From a checkpoint of a small image classifier.
Model: 32-pixel images, arch convnext, norm layernorm, moe top_k, num experts 16, depths [2, 5, 5], widths [64, 128, 256].
Training: adamw at rate 0.0016, held-out accuracy 76%.
Data: trained on Sentinel-2 satellite tiles (TerraMesh), 145000 training examples, 22.5 epochs.
Rows from block 3 of a small image classifier, named by matrix and row number. Rows with one number within an expert belong to one neuron, the router's apart. Each number is 500 + 50 x the weight over its row's rms, rounded and kept within 0 to 999. All counts start at 0. Numbers have three digits each.
Before each expert's rows are labels from the 100 images, of 14976, where the router gives the expert most weight on average: "peak on" is the class under the peak. Only what is clearly more common there than usual is listed. The data: Sentinel-2 satellite tiles (TerraMesh).
# router: router (model.blocks.3.mlp.router.weight, 16x128), inputs 64-127
# up: expert up (model.blocks.3.mlp.up, 16x64x128), inputs 64-127
# down: expert down (model.blocks.3.mlp.down, 16x128x64, transposed), outputs 64-127

# expert 6
peak on: snow or ice
router.6:534495575533485486583549516533440525494424432478490399602500577513572519537464561446457449421476499504505436477569568479532540531459486460499553603546529522534530518535571448499524408559489574
up.0:531492511561489545460460620567507495499523491465536502477516485534559536474476459497506520523505492528552480538517402416603515526486556425475441449508433490453446558498541535549677430499515546
down.0:482580468541415432518460489451460494538485453560439462487440456484615421559484520489487553530487497517496479566503485489478459451489468498484469584467414450546459512426548446582516507469558506
up.1:495486537511442535486466454480513490502452578567453545455517504491558525550484572465485466561487541451468425543428515616491516459514414474453552604573546506474557425508488459458401519417505512
down.1:434412514533550507443523515479592572439554524441415508515473532561493495455644425473396467500454524442380528440526475510439546575539501440526451433498610498434500471543439493441465481536506510
up.2:546504542492491557507499487586480511442453486556493463561583516572497518488489491437544389465472437528507503480594652461510510460516514490511508553570441568454576609533575513487368398558441515
down.2:496503512372519450441526497506488495469459481439514564444506515515509540517458604520549459456453460534540532521471572488664433464521444589536478555474507519471460487501521478479495575469481450
up.3:539421551508468525490549437490475536466506506477479492511554561576463521465462492416478404460479501504503503456577637556532472449490562487505556537561524530428572551516481515443338443556387527
down.3:509439538390488477458503504501459505427550502429569557470522540490486528484464513532609398445497454449586562497459534506666467519547469537556483507460570578516423445536483499451479570480423448
up.4:535530551518485577550487534626468489464436466580502456612569454528500507498496498467552429459421464523525421525589588443486515510539514508494541597519399530449580560517625492513463408548507512
down.4:479511543422594489491512474516494524513444478417455533477491526513498536556493594505505486486413424566429499492460569494560404433548460531456468595480508506465487492463558450485491573474551472
up.5:479434536547514500512515429445461566501538541460528504420538540560478529443493517479471453485506524516516485482519585598569450462464614517476592452498495490462527540514401540400348487503414541
down.5:529458463470400441482446509463431521419551523485566530523548535475498519525456455480614451488574481433629532486516504525566538581515527532609468451476590538520490466562411538487487518519414457
up.6:561562530443484440440471538523476467551509442466512429524470562474517482443453508498429653501540567566511554504504437440546449536451574469452506505462554475556443457505501479442607463511512567
down.6:461458586478526462518483548502470580597509527503528550513475510427588482447482501577538471472485508466476529465410598455521468529588551509430497512481525490561450562597437486563501584437479574
up.7:454474417462524485515447528459550529490510545495479573434450429578504520495547443549546506509541477502470522499479488506535536478501583595532403379535457505446461519494459452593493599463477465
down.7:465507435526557502542554464483534468543506488584463485515494482508447549564518520512421579532506585463428519466517395471410589555498438511483449425581529408471543531536463492533487383481552519
up.8:558528561529490550519500516622493502471453481564492479590586501524505517478471493438541414455446424499505471472600630410481481463491549466544525571562464567482577581524588492502431391527431500
down.8:466503499432547456448493482518493529480441474433469590455498519525511517507475600530531415515434443532490541513460556478660416477537444581487479537485533540472443489511541442450497556468503492
up.9:500523506577520524510461443507467535516506514523422520452522490450529471542404512523503512672428460471468488507435502460483526528479374476370513496558479485544465427511481469461463484437564537
down.9:513480483580498500483380551430614588480536527454523482501478491528525472433590443467426455475524519486459487449545535557461520526489495447500452480520509454460479487516513504541543463594497552
up.10:548531533562512502547441474438546584506481468495394502566536515548487425560526525487591477534448466448484536455516584478540499492458462463461495481546447499548435596503439478459438454518478530
down.10:498559424477447457524422498487516543553505480515470527463543446455527547507573606478440470495570543531552562440583451493538539481412489549541497483567473442515463544495542469477530461512512522
up.11:563537574484459550542509535565464476438434473591492461592555499563508512488489480479532414440464453544466466495611643480457521487530459484529493606541412570440581589521605495497425422558476521
down.11:487506552398553469462519497495516496501470466421510540514500525495512531505518611489513434453427444543494554493446578463604391440542472578501439583440498529490449480479550481516472572472517453
up.12:495535478508561525413491384549535507547484473549569459497480513385536516463502506506455457572459450541560470497512467505488482518536428503410590439478493518528470397499526549466556446505555488
down.12:458497459498595512484564463415545470583485551488431512539517451491490501527523488504449575448486589501417498519527469488448554557446482538460515426571488406555552592578464532515461442505531602
up.13:481495455438497502442472490534495469553471499544507456465440520460548512465518534477421570527499525601548495526419441540579468542536467491413544507439542481545439372506594527491541449506570478
down.13:444493514489547493454548470468450537611497536520446484478547493470549493512563521504451555459525575517384506417467459439465533544524507472515556451536519427527527563597429544561513496439523552
up.14:572539522433517425454441529546487494540518458467479460513469535528519484428485494488424670492595563545481546504475447460525496522466564472445423542452555456547471453519532485491585499490515544
down.14:417454580475494466479506538522472573562489551491514551518476535432577503407507495539509433486506501452469525465423576458537484522610563510452514516454521533530457548560445477536527595433485535
up.15:542481556514417561541510530525447467477465500579496480607575512538515551501507478525503469438467477520475434504612632505463518473511480493547465631544467546411603570515594514459448449545439541
down.15:498460537421543461507510501499507529461496462399535553522495542513541509487535550500557430469428444526494565468438575448589407444540479538508392567452513568514462464480537466489495578469530465
up.16:430500549531404523541525498577433458479498525519528457628561456562488567462495461582501478451456466519552422517466497463584528481578523448461476593532464496442545535504647549545571513502511547
down.16:482472526474568463492550493520509581454490486493500445519418535558563431550513518412495505498457411546406517505479530514474408417544512462500449595449476564489559421386594472466516566470559459
up.17:517475490565382499511526523455538529484550514506433576517479523515483594429432557482500569535453573425503445536505537632493464455448453533548555540489594500505520460498396466424433504464484524
down.17:506405521607536531566419518511573594452575567472501501506488532482561489457622427534441457475489449429466552361506476426486466496497506413521431484447531560453448479482502508458468512585473538
up.18:418455410444511519472470544590545479499464630497536511475413449503481558506535469561377516512549442604461469519452475548510523514550507539498554419471467497514457363511496475566414545487504434
down.18:519503438552559488519595442495494455508430564540496502490525475488478578519502389448407589550531496410475458588528556506420499541482474498442544442492504454447570503564384417441523457469453555
up.19:496558548537424545597564504518471478497507517554537464634581483627528533509501498550524483431433494491513467484492474485542522495572513427473481607510473494474576569506667517499491495512504573
down.19:463472530406549520474499521515484530431485449469512430456418528546556480502480577479570439460474450581475579490531493508573435411517501480552509614463482559520509393351629464479493555454567388
up.20:558537499442561484438489523534483511569508447504527443495464540447542467448474515498444643525477527544511529502474392436516443524479547488433535454423550473568421437508513492414609432519520557
down.20:420477540524537473503512518481474570617473558499479536549504481436576503469487483573485511455458533470442518485461550457495531538550553525433547484490529480565463594590460501590461532446515595
up.21:520502515520492486454495470511515479535518468554526446533498507410565545470467511521480567574450523523537549519452487546486504565520373528453535503439515519578506369502522556408538446425543512
down.21:445479490539597488522466504498568505569483525466475480525534452477554461497586507539445580425478581508398548426508458403459547532489468487515467444558506431575521595565464558534497435506552567
up.22:484555570547419529591583530519459458497521526530543456627553488576539557515486476557532502439459485495528459493488445475516539493571486417484467593518476486455566550504651535511543495490507583
down.22:472477522438541525500495526513504542448480458474524416466421547554592443504496565471571468441464444589475560488510508515546428398510510442561475613459474570527517406361638486474508545466577385

# expert 5
peak on: rangeland
router.5:495535517550468421483496510472531562559593503526563530537529477547552584421436553521508514539481630423601415551583497572456456485598544603486543561449524547464474499535518453558476435450496483
up.0:539416506469523513474498329482523592529546516576470528500488588440488483493474511511492518534419519450552565440489481486548450464512478488381489522560569481495555451515460547496521541514478514
down.0:485562517469482480438449508501532497555420569475480548442595557525421561585601506465463567486516474510445505480426531437510456452534442544502565533462489458479574536527481502538467535466526495
up.1:537487526443477496500576424509532526512549496543546494555560584557470610395457536510341528472510520508494548364542446490559446470435494502485551533511559460516443462514474514451534563521455561
down.1:487575447557438554463475520461465480536401546490434523439516489579463549553461508552579592485378522494516452508487479479508538489506403535454483522562475463498517498536525466479472456533494468
up.2:505461512500368558460483418406537564493531555551339548475507524469512480478445553500602463536438551435592521524465474526510507488536461479436507531613536496456572547501454538475476545477496507
down.2:526555489528471469476450470537576532557461563466596557468604507487522432500549428453408540546528453450494446537423585445459442409506467483502552595447450502433534558537498522501451557497487547
up.3:506465515557552502521446529474458521518435445481553481512500465483538489522494504489472457466572528492484494488590620519436540516470566531545544499505473517456449418479466451515457448468525415
down.3:494460519528530442500547549542530569490524562555548502542440511463399471467504522525450384539507526484559532528531451547390541508511582512498439479488511468511510480479532490419475490530500536
up.4:492596550500545402479502465512509442528495482521571362553530423500548472526487502523451475510534555582551547503508514475457579593530519528435523498419412504526506520510571476526474421444545527
down.4:474510409500505492476495545420462412521529502486478455553480415493507463497414510497519522541513588526546478501583408513476570508407485531508523454613471447569483529498513535469530361490495500
up.5:553509531474564476471613553497517517519526477503533488561495575520497509495499550506279588485592514526456505415544458503521464459421472508524535494514540466515410438520483465467594549537455558
down.5:531592407524426555445498544434446477523429519529401516463511426569499498521456455535568556525451532536541437462552423513501507460441420532487488511590431458482533502488551498505526425554472486
up.6:481448422525550530486476520475484511496434509420578498477545464451567489466506425498473424453559514495481460528488486510386549511538481446518481504573477489506448409475525466471568578445525406
down.6:461433543533558495523497552591517534445560544526538468488412538460452493394504557543448373489516533522570567475564476524419569493529586476538485483510535504540496452431559479454499503510527450
up.7:408485334450478491476531506492520444500464589456536519514537482510541510435559443478462434504560470497424473468431425458448508517577415412490480484524488505538443490492531501484604607494514429
down.7:503438519461514499549460563574514490445579512515533434482413497421482492381523522543441361484467548538551527433561490469525529489501585486559569490521511562566450472429562454559505507465504428
up.8:543534539465513485499616551488555516506526498510564471558509546535496552471503555486270572481600530535455491420533455509524472459408492527532536498504542462522413456511467475446581552521460546
down.8:525586441526411594466498526463434472529416519524421515464492417560479495508444492549566562520441533522541438482574435503535543480436409555495476505597441455500508513494557486468536410549463489
up.9:434555457479547434495529471552484454538449498497571406541505392502548430518502481481460420499496521545526513510448481475458557575602534517411513506403398495491491467490621503518528455444503462
down.9:501465423452539509529491535472501477486572474501522434530464424456488445430450545497551465523536562520556491455587451525440585507432547535565544460601492478555486513479551560472503388494506476
up.10:509531539554534473528414495476396513496449468496506463553526501502525488515534478550542460524517447488500450482601593422476516521440527491518436504516478524479461497474490432521451409532567501
down.10:521486482572492461472474539494516513463490592590517545511486471484422440482530463538405437555543483474532511534529422592407514500485527447462428506528497462488520461471511514412459463587463552
up.11:493591533518523425518492455537531454507506481547549383523538443515527507479482490507435428442543546588517574535545543465434571581509580531438524500416383520530486560499533487512479406444521535
down.11:469495419527508500515504581473483437506529488513509448565448404495547463465416504501542485533502576517584491502604428535511549526399504520483503475616476472574452513499535503497534387501511498
up.12:457470535565419506478470526528459484502478490442610490499547489493538583476509488490461467355531501486499438538551560545410522500510516519518523515539493505472448435478516444434507493486500480
down.12:467419538564503518530494556618453545439510539522505494469393553508440435446480561557488391510473523478549500569549452567460559535542542509485429509466545497493462416453535433453492496491531462
up.13:511466489533384518449502429357522557474531576533341546488526512441513472507428552502625456535467515435558533503456461506501511482526438455448503535581517499472551569512457472467446534487494516
down.13:544537474573467460487453471523599523566458570499591572466595489461509421500546427462376538575541441467486453538462535450469426389487460473494541606466447487429552552490553524483478536520469554
up.14:499544485550485484508414431444400529466435495456433530561528484466536485515504488562623412547519454464481449498551570447481488518474485490511409512511453509451475544482490416524438451547546503
down.14:533513454590498474506458499481543559503489589594547551453495466486446369452543416497390477583555456473532486553530459573431495441472506457493453524504445470464504490445568503433484475578450572
up.15:489514570543425498529484540563465481500509460516555490493547514574478605437482493488483493379503522494492462513580605546464480500483593589513505525486486521477472484499483488450394459507476492
down.15:458447512552423542545505540572488527459506531565515489466394528506471437433457544555503392532471545467528502559552450519496546556547512523437442507516518504490433436506517403448489481483508476
up.16:433483434446409462474534494483444470515542502461576402528518503598561514461568460530443450408549482504456512514372380464487512502596577450468456505438486514563479561513609508439596609467467553
down.16:518516457528529500605487517526541471480576453430552450547408433506538501410448553505536429510557544545536456545557518435555527519471566559466467510542478491524502495468527410501487447435554514
up.17:483491464539403527438487356453508517481461535492352557488505425440505458491456541490601397516500533458489532548437424522500551507575400500420515514490441514448515578509516517553416560511476501
down.17:515572388565481488508465443502556491553451559434579554465562430465526412456529426487429529557530499490541476530504551452469461371423467514503530556544414462484531565488574475491491478495458568
up.18:504440469478547523496473470574556523535499574554519555478449576496491590431470484500427487495369523429555536445539464518474462456538462497471486540556561487394528400513492567512556588489477481
down.18:491507510504491535461539545592514485483433601479489518409541544553431563494591529548471503461455498491489560455460519447502497455540451524503512546484535519507513480501493479502466535468495445
up.19:491502527528369548447486385407497530473486535516328541486522461465500476477454544505599426500485536448514505532435467513494538510565433482403501545593473500439545587489495526546450563487495532
down.19:503554463541484464495456454518589528566433540449572550518566471475512407471538432492422536552483487499527433568460601472451428388480456495494512588494423454443531560494566497489464543497486545
up.20:476548558539414443496509496559473504509565467506524434504520517592525600420503506518452498395518523526503510525577549513468480524499605558468500529444471524485471521496520540471413438485467540
down.20:468487437576388540542483562508499517472521515542519475474411465517563441437461484580524468551499535463565508534556419510528545549486505501424497508559499502521417469468530397493509428478519483
up.21:475458524546379553547462554516597476477471530559501525456521480539480601446477486467516461353511520486540475562576603570392499474528492561538497538503507546462504456477480476401487464494477427
down.21:437466542526495484548496545626518558514483553475589525491442554496425458459483532538456390528500513451559515597477540534447526496594502557440428551443522507462440469489504414429469570441552503
up.22:461521516502555525478514521536367491493512455450536461500525494562551491420540492484466497528496496487472522480375320344527511514529529445512413494474473514535462560490616517479554605526487567
down.22:505507487450509429637532488491493503531589430478563484540414449479507541431476580512538420486605592565509465513525524487550510537510586570445485455549496438527502516481496438470513482402539516

# expert 13
peak on: trees
router.13:535539518495598436523547581503501486504561497447538509603473534525450482553537572524452528549543523422518413564525481587496453459544487505611575533455569451546555536506530469554557468508476541
up.0:502492386453477480494555492507600447494463546441518479526502416473534447512510415465489478480536490549486512526455418448525527515574407424450519490459429474495510555523594527514651547461500489
down.0:506480561536523491510421550525495528486574447587519445510447479423513431418464521535550379481472532551544501448551515464566486449506537502550505500502480572557456505460575468512512523486474516
up.1:518498347445557512510542475478552479498517545460511514521512482451518448489496416456523467538521529509508445560474417429485507487535389378453523458507483447505475537503561519541636610488483486
down.1:503477544557468532515452512551493527446559456545550485459463522462468417383520520489538380535433495529586487499546512478611462450529546512554532488477505553516436493440538439519495528465459465
up.2:521423426472637463530529519506439567542544515560444480561468605424497445541521467504476496583391526396506475511535464522483449456446490437407523482549553455502526421499422547463530562447423498
down.2:499472518476447493408527529497445459417484561455503500493530580558457508475537469440517492564462444526511503509493494501551456443501477444563599484456545596484505397444524502537402512498469414
up.3:496485527450527456445542589533490463516525467431539461556447546576459505481588574499306582480580522534415464473520490554487476474464559538551512484503528457558463432496445473431543579493464529
down.3:497568418498396536484482519351384440519459472511472522446498444557436458452424487514533514564473544550535423579548432540553528452431440525487526496572446450534485489461577503512468420516489487
up.4:478560511453475477454489531507527423478510440411534429534482461538474497479493491460399543376584473617453570493456493462470522523493502506474419460480453493534476568509521468472517544477523526
down.4:494522414526439473544453576398417464541530483540523495490468413482473424438410476568523466551511557549568460613569436523548521481428507537508509471564462454574438516503530483484449427471490531
up.5:500451524450478517510502422428519528486511498526467436489478584465493458506486494476357496354496548586512519512564453532453518464452497434391520480538527457518502417499470503430577611558519536
down.5:540444563464493470483572509473466592461566477538478517541493561524569483556462461438513457550488427462479462558429480542513472492577591470519552506413553585415557462467483529531541570534467492
up.6:495525462481568484513486556528494456479469419414487483515493515581511436448482535489378503366571460576486501546490413429538521506482486447504419488517500497547528592512573479534572622498535525
down.6:531528479558437502570460553418449527532483456549524516466485465494420437416487483541560414531429522544606457615535493474562512462472456562460467498561468441545409509480579448502484446487481528
up.7:502450490529321507490513482496526458471514528524500466477488505444500590459453470484506454341520529517563418577499553600443520492561511574558533576494506495485503457492528486486429492535497454
down.7:518497537519513462434449542631531571515490451534513541514409518486463452397486543512489412521459460524476493474478538485475447462544577534440467566469477498450477478443541416397568547502532484
up.8:493492449467435455472537483536575455493467562440535465536487390479540450509525423473488448483512465562467495543407433431507548521592467424454521490453389479499521564506602509484627557473510495
down.8:481477535512518483501431564509518525487567436555516445518457441408529450415457509543553369452508535562524507451548493476553495432465571531533497508526479531579465519434581497491527497465498530
up.9:493467511531508538509475392551505562524540521518543535510490595519499546436527550517495478504468510449569600434524517507557455501503515498462585512532563494488509401514455548480519504503489536
down.9:502571510514512561484487444530539481548425494408482581371595540540394544532580523558470536529417482533489449514465543463560489472529439558513508540497509517432487501550467493488383537516508509
up.10:547439426467644466505492472535393577518527512557469471555471622445503444508527501534456453574420517411513489503552456513544447469452497449401513469508557479492529429508406571469510542448445507
down.10:502489498453465495442546529469454453461462557446501494475546550541457497497535466434516498544461448529490518521503492514543446461505462490550623499468526556443516437462523500553405523510479412
up.11:485546426446412476475606516561604450472477533414527460523490420485520479500478427460469482467539486562487478519427371457512546498558482386498491495458451503526476585516606502497639586491524519
down.11:514505513537517488546423523548552512506519460556515473489485427401500486405483573546527397461482537563553473465523547438594493440500516548506469519524449481551461549451543460513494513470491529
up.12:499463386406422523468550499439592455485462588544426501419409441417481530498505445490546488459515534528511440520531601559450502504529492569537539535561521519490467417488504522521498517521489398
down.12:491455558463495439423539499579540557504514456485574449561473500470499439432509563507580440503502526553542554507460587444487442456541546509525490563457476537541496520469485469378515553413565489
up.13:498514409434542511511469470458483485506522528499419525504508569469477512538476445481626466566420528435465513480496427451527468516468428423470459514619491486417469515493444542511540622517478469
down.13:485442521525457520487550448543542509416518555484578510519532582474424448415571481437486372507490436502519535510470571452566414461515506496557546526437503576499479432493505474449390546463453477
up.14:494500366433454502511557497524588465481472593434537490528464391466524452508513409468502469533521485525475470527419427447493530500575422404457500481470442463513487541500575520518646594458508453
down.14:491483534512515493514429530521512522468565444561530470485470465410480441403484525538550400485495547559604523450555536471580518462491551522570517474509497543559447515425555496512488513450483500
up.15:454524507568461512465451526475483491520509532440405560427448523450509470504426517490686440499469531409595560557550506533590487496480481470604465491627530480441547509510441446479452472488525490
down.15:556502562580514520476493464605585571533500506457487562495550537514434461561579490444376486564515418502491439521419549458449427437534497519503483561411521511357524520496487502486469601505473528
up.16:486430502454538482482509521537505530524545526467520545513458581598465536436581579516400559543519482462446530417498523531587449462469566521541559516506578492527428426497415507454544558535457505
down.16:458585488506445559485507491415445420526434516484510532380551492592411532487504521548537556542419526526511447569505493491611534465504406518496530499540478470527441477513491502505382473487506484
up.17:500415475511577475472587547533475527513507471469509477594443548466483488505536529498350525493497557487443483480574505579466487484488519507473594453489534462490454389499471478426543540443456479
down.17:511534456444415494431512512420392472479485487492479512465511490557490446442453482458546503573470479560524439571497454561577452419494486534539587522483471554460548428417599493567472460516479429
up.18:510460527447545440435516564536454473532515488452546446558437541552453511486596564507316581485570509535417450468520503560490473482463553529554508477497532444543457419494454470444509554522466539
down.18:511563430495408549454503506352392433495469483497475513452501439559453472482423464513524529578487518539515433585549424550549525455422433532502551490577437429524493498469552515498452402511500473
up.19:522481536482494465502451466407527503493482439497454466439510560480495422542448493503399485342519530597526572513530483521451515512446538496553500451455513482546527542500489413491605512563540542
down.19:517420502475479498568577520539490632471583491583507486545464510456563421462444558441534392536516458490497479534520493506551494486520652488531532519462524571444491478464519503544531538540489517
up.20:455472502521512549477515327538527569495512552519532559520496543467468545472506475498478446503502535489519612373496534501536469493517483531446558504503551512480462458533492532536489466473516506
down.20:497592463500536478562459382558570528505423489475469599360611525478458468518581464526515488533507458558433445543462492458608476469454563577496587535519475557423544502499453504521518561511509508
up.21:489490406463373536512538495464574490474493583538473487435458492410501573479490458454547465374531518511555443589516583580413510491574510562542542530544524504527472442479536511496456522546540426
down.21:487471544511505447481474510641542554525484463509538503543469524466494445424524501516536423509478486544496534494472582487474458498557534521480434542468500530494491482466495432376561567487577498
up.22:481482480483479551475534522528475390459471550526562501455501394488506536430581493483540527538440567557510442558521451483485524540511463498502510498522346513526511556500553584478498488451465519
down.22:501516486415540467464527470505476547486505441528444410557482468491597460477441542467587490517604537572519443461529443540458496444481577525582506517540472486470568533404602456480579485507541397

# expert 1
peak on: trees
router.1:494505512490589511450465465442531555465559460434446530530451493469452394623483521469594603604509492447419559486507475437577523516468487441415446436596469459560478528489456467472467493477473525
up.0:466494385473527551458509451584597554516517449482520511441458394428497449450532492474555504555537546481448538516458466525485519539602489532360508474490447541479484485472525597525444546414500444
down.0:585491522559548514469550428466527571504543526499507552522543492506518498570465346424360539585536425493439474553484531529435489451466483441483561476437498512481551535499533496516393526541447572
up.1:466540477525573492461527542463477511503478607585478473557496548512541484528538472544447483539500443510590509573436403422475482473516399420535481467547511477518531517531548447447532520472516571
down.1:454474546520563477563500522505465545454550457501461434513435571535538506502528570555474409563482598531455505527563496561533565556558570485530474428497555473481473434477498424541493488407523447
up.2:536526487520575514488564575470506477455463574545423521522549531496511486472574524510478506521557490542481494604508436467468533535498362473591538430525440533516500601532497540463531454475561543
down.2:488530448493505480570431517583522584515510462445426488510455460497615495458534514589481457546528634524473491469632476528525568550497568540523485423606509428491460501476525450558532423472488491
up.3:586600566444459465492432492530474458481504538563506415568572488489498477533516460513534483496481439612604511529542544439489526549499512452485522565446440532520517571524505557550544360559646545
down.3:442575451588481488507466529537501431587446552503495542460486429473528486378542508517380504493473553502583524550553457453492515520487384525432526475605435415537429533517493449440564422496500572
up.4:580572526513563490527460561511473478448486549571479464519593483521502491453552511499495493510539457576532505579481509455482532555497447453563498494473445543535519587522503564502567410483633567
down.4:466552414543495502516439503557509507532495511472485515492463412506597477401504511555465491485532614509530534505651447497525555543438492548492530429657457406538436511504492468517555369499480516
up.5:549532454491527545494469561526498452445434582514449472520565513486477473533563526512507484538480444572542459609506442487488536530529379426561504485525447506466466595518496584454543459512568559
down.5:479554437538479496586445490610542574528504465490439515431454450490576476442546551580454470546520599473490466498625457537578555556531521529521478432611486422458487479510489432549519415507484509
up.6:459434427411493493466458356496567526459471445468520432511535422482513408590575443516486480466547422575460584463456498444564520530504578547376459436463384511544523534480496537476569548548528520
down.6:541541483629498508519513463533552528571491521540452598462498448495391517514527459502401506528415432512464502481464543407439454462484451508376429552517424426480543570540525470414431493610486600
up.7:500470498483504496540451478449600520509462614551452530499399538442495485459591515432509491499514478511490448519537631639557514511484479523546534489559496457479526434490441462488479474516589452
down.7:454478543460494461553505583524434547541534513498435466580410555492486491491508499513430418555585553545477446601480490569499563559595625526455502465476586482477425472485452429532482556420564476
up.8:437458370472547538451551467574546567496491404494536489444419380430521449475533485486501534542540536528435553518461468484483528552597483573384454456472429568489478428480534557505496551387487482
down.8:598493562588559533491529435472537587507558481536483551486514500525470520569427348452373536566470432539449468542484573494476471447472496454440532509422478510474583528478563488534417554526488549
up.9:406536534515403566569475507509566531452493517500473539467534427525456523471494502474552500537486467467524360511493573499405492463528522552496504595579482520494509512488517451532448532440466433
down.9:538501457432459539422554481433431526513542532602463505551564456516524457593419445443453566528562506485487438556520470541464537484447504478544605441548494481510560517517528562580439481514455547
up.10:564533548540582488528510545537500487487466577621496374538551515503532478506542522518421469491585441596475491553458492521467521558529417465554499499460448556540553574517567568500541397455573605
down.10:472517440466531497497459505504489510531549463518457455524496439493579498509461531515480491482523637533535506485618458528501578531456528529562522430609482415551450518511509529546526392464521491
up.11:481466405397539433460461503567546459518480528511515390491551419521565439543579563522489530546520491543504592435412513494557537568562570506403484478463385525552526497506535596516531460448553477
down.11:479434524604488534487528414578527467414530563477481497524405510566468470417542405497451425527469470521505520547572487481434498511475441458453464488512479516488496428456541488385446455553513528
up.12:451500449505493508446483479533579517506503469445501512475446405443464481460501485471550501556531537467421501530454496518503526496583464523408483518573453522465484462485534490536443590385442447
down.12:568495501517528557452570421416492530522548514502467537542576507517518526584457377430356551587548464508459478587475530541470499452466495463520546472442503499473536531482544510546361526503474544
up.13:470457389385533472449473404541532537461482458477496431500496461450491402602565447532497482520519408552461588447461497437570496529508544517347426434459424514546493536481490536451554524556592533
down.13:559538529640527487530515470554578572560497488582458581455480485503413498476515432504388482578415442509456469531477558408438478498497449527362466528478465454479566540549507444412431526555506606
up.14:493479429470499567450497413528537478451388440481561444525473410514513458574524486519482449443537429635464553490539497444533589557494511580488534406490363524512486527482525498468524493554512482
down.14:553572510536514479559501480510535519574467473587423564417558448473414542572559578468437533498416434537447492480439556412497419431527454544459481571491421459435557574531532489503481528606485535
up.15:475558438478585437467568560457424513554505537529448523605451535531531501606445460567444531537481455473556481508473421412510474454521462429497443504504539442472454470534533432451547565490473522
down.15:458495589498520496541484485510441520473508480530521455459434606518411493495461604568504437538459547532486502543474579506543532557591502511486471481453588500452461451510455417492440554361547445
up.16:490535531525571484483506513481465476478442602587493363534544553490534488515541512518396439519558454565557498556425422446447511552506410417542502478531472502529552554509568515483510441453559612
down.16:462452499488566479512483521491486531489563441561444446525472539543573492544471561521480462532505607519450525504584451556516581567504560473555504414550545464499495477491500491557495431444506474
up.17:501546646496483459545478541470446508473573413426534448488575542558499504505525480488478557446495463522509436566439438476578459490462614479563443576483523498515473545519501440490595444591526595
down.17:506473520463488485471574495526456463454565529486551505581505488419464553408528557548560402423497569519600563488527569447522525488498511550536445497541486489567404496538537504478447495452499495
up.18:505503449476565486511457507466585536500452632551406493520430526442531464485578533452470458522536467537507433584502555586537535509491432468520565462568493482467529467482468491502504474468612449
down.18:423524524477522465526461572545457538505514471505470443551378545476506485470473549537468410574548596558501454585549475552518570555568586528486474463494559465518440454465486430485488490401580441
up.19:480488487514533480511461480449586520513411621513425509493441533463548490478557519452493440504531453510510442557474567605524589498506447471532554510563475455469557449491483439516500519450577486
down.19:458525510487467462553473585493421550513541505518463445576433538533474475477501516511420428607600579549471450616542465558531540522550595514497484460495536470509469490448507447480472503424566484
up.20:444456376419510508466526388557533552463468425455485485508457432420471430623549435517492472504535411581458564511494469497546489506530452562372439461425429529480469515490529499492577555572556503
down.20:536554553592516483521512459543559585604506492572446585431507484483411522556506454508401530569415435507396496502435583445444461469526483530381509547440476446453561557542511433497455566564508583
up.21:483552654577437499522475532457442502493548439420514538478509538496499539534543521520500583459461501488500408566478451525566474465448580493599461601509545486509504495506481387517541425557460579
down.21:500454512382443520521609463491424466455575520443517472639520526492465576491522569529537426466575553531553548507529524488503515473489554535596480484517525500557409472490555517474377512428509443
up.22:429501500520543506478495511535503538539518523497498506509482433459511509454509502488530496573483559445452420540430492529468506461596492465392493535566490489467504426498561502583402527382444479
down.22:555487496504501542423565459415451521480543544521520514573567510562541502558445421433415542601578467483467468591513506540488505463466480447533586440451492508470502502465534515502324514490494539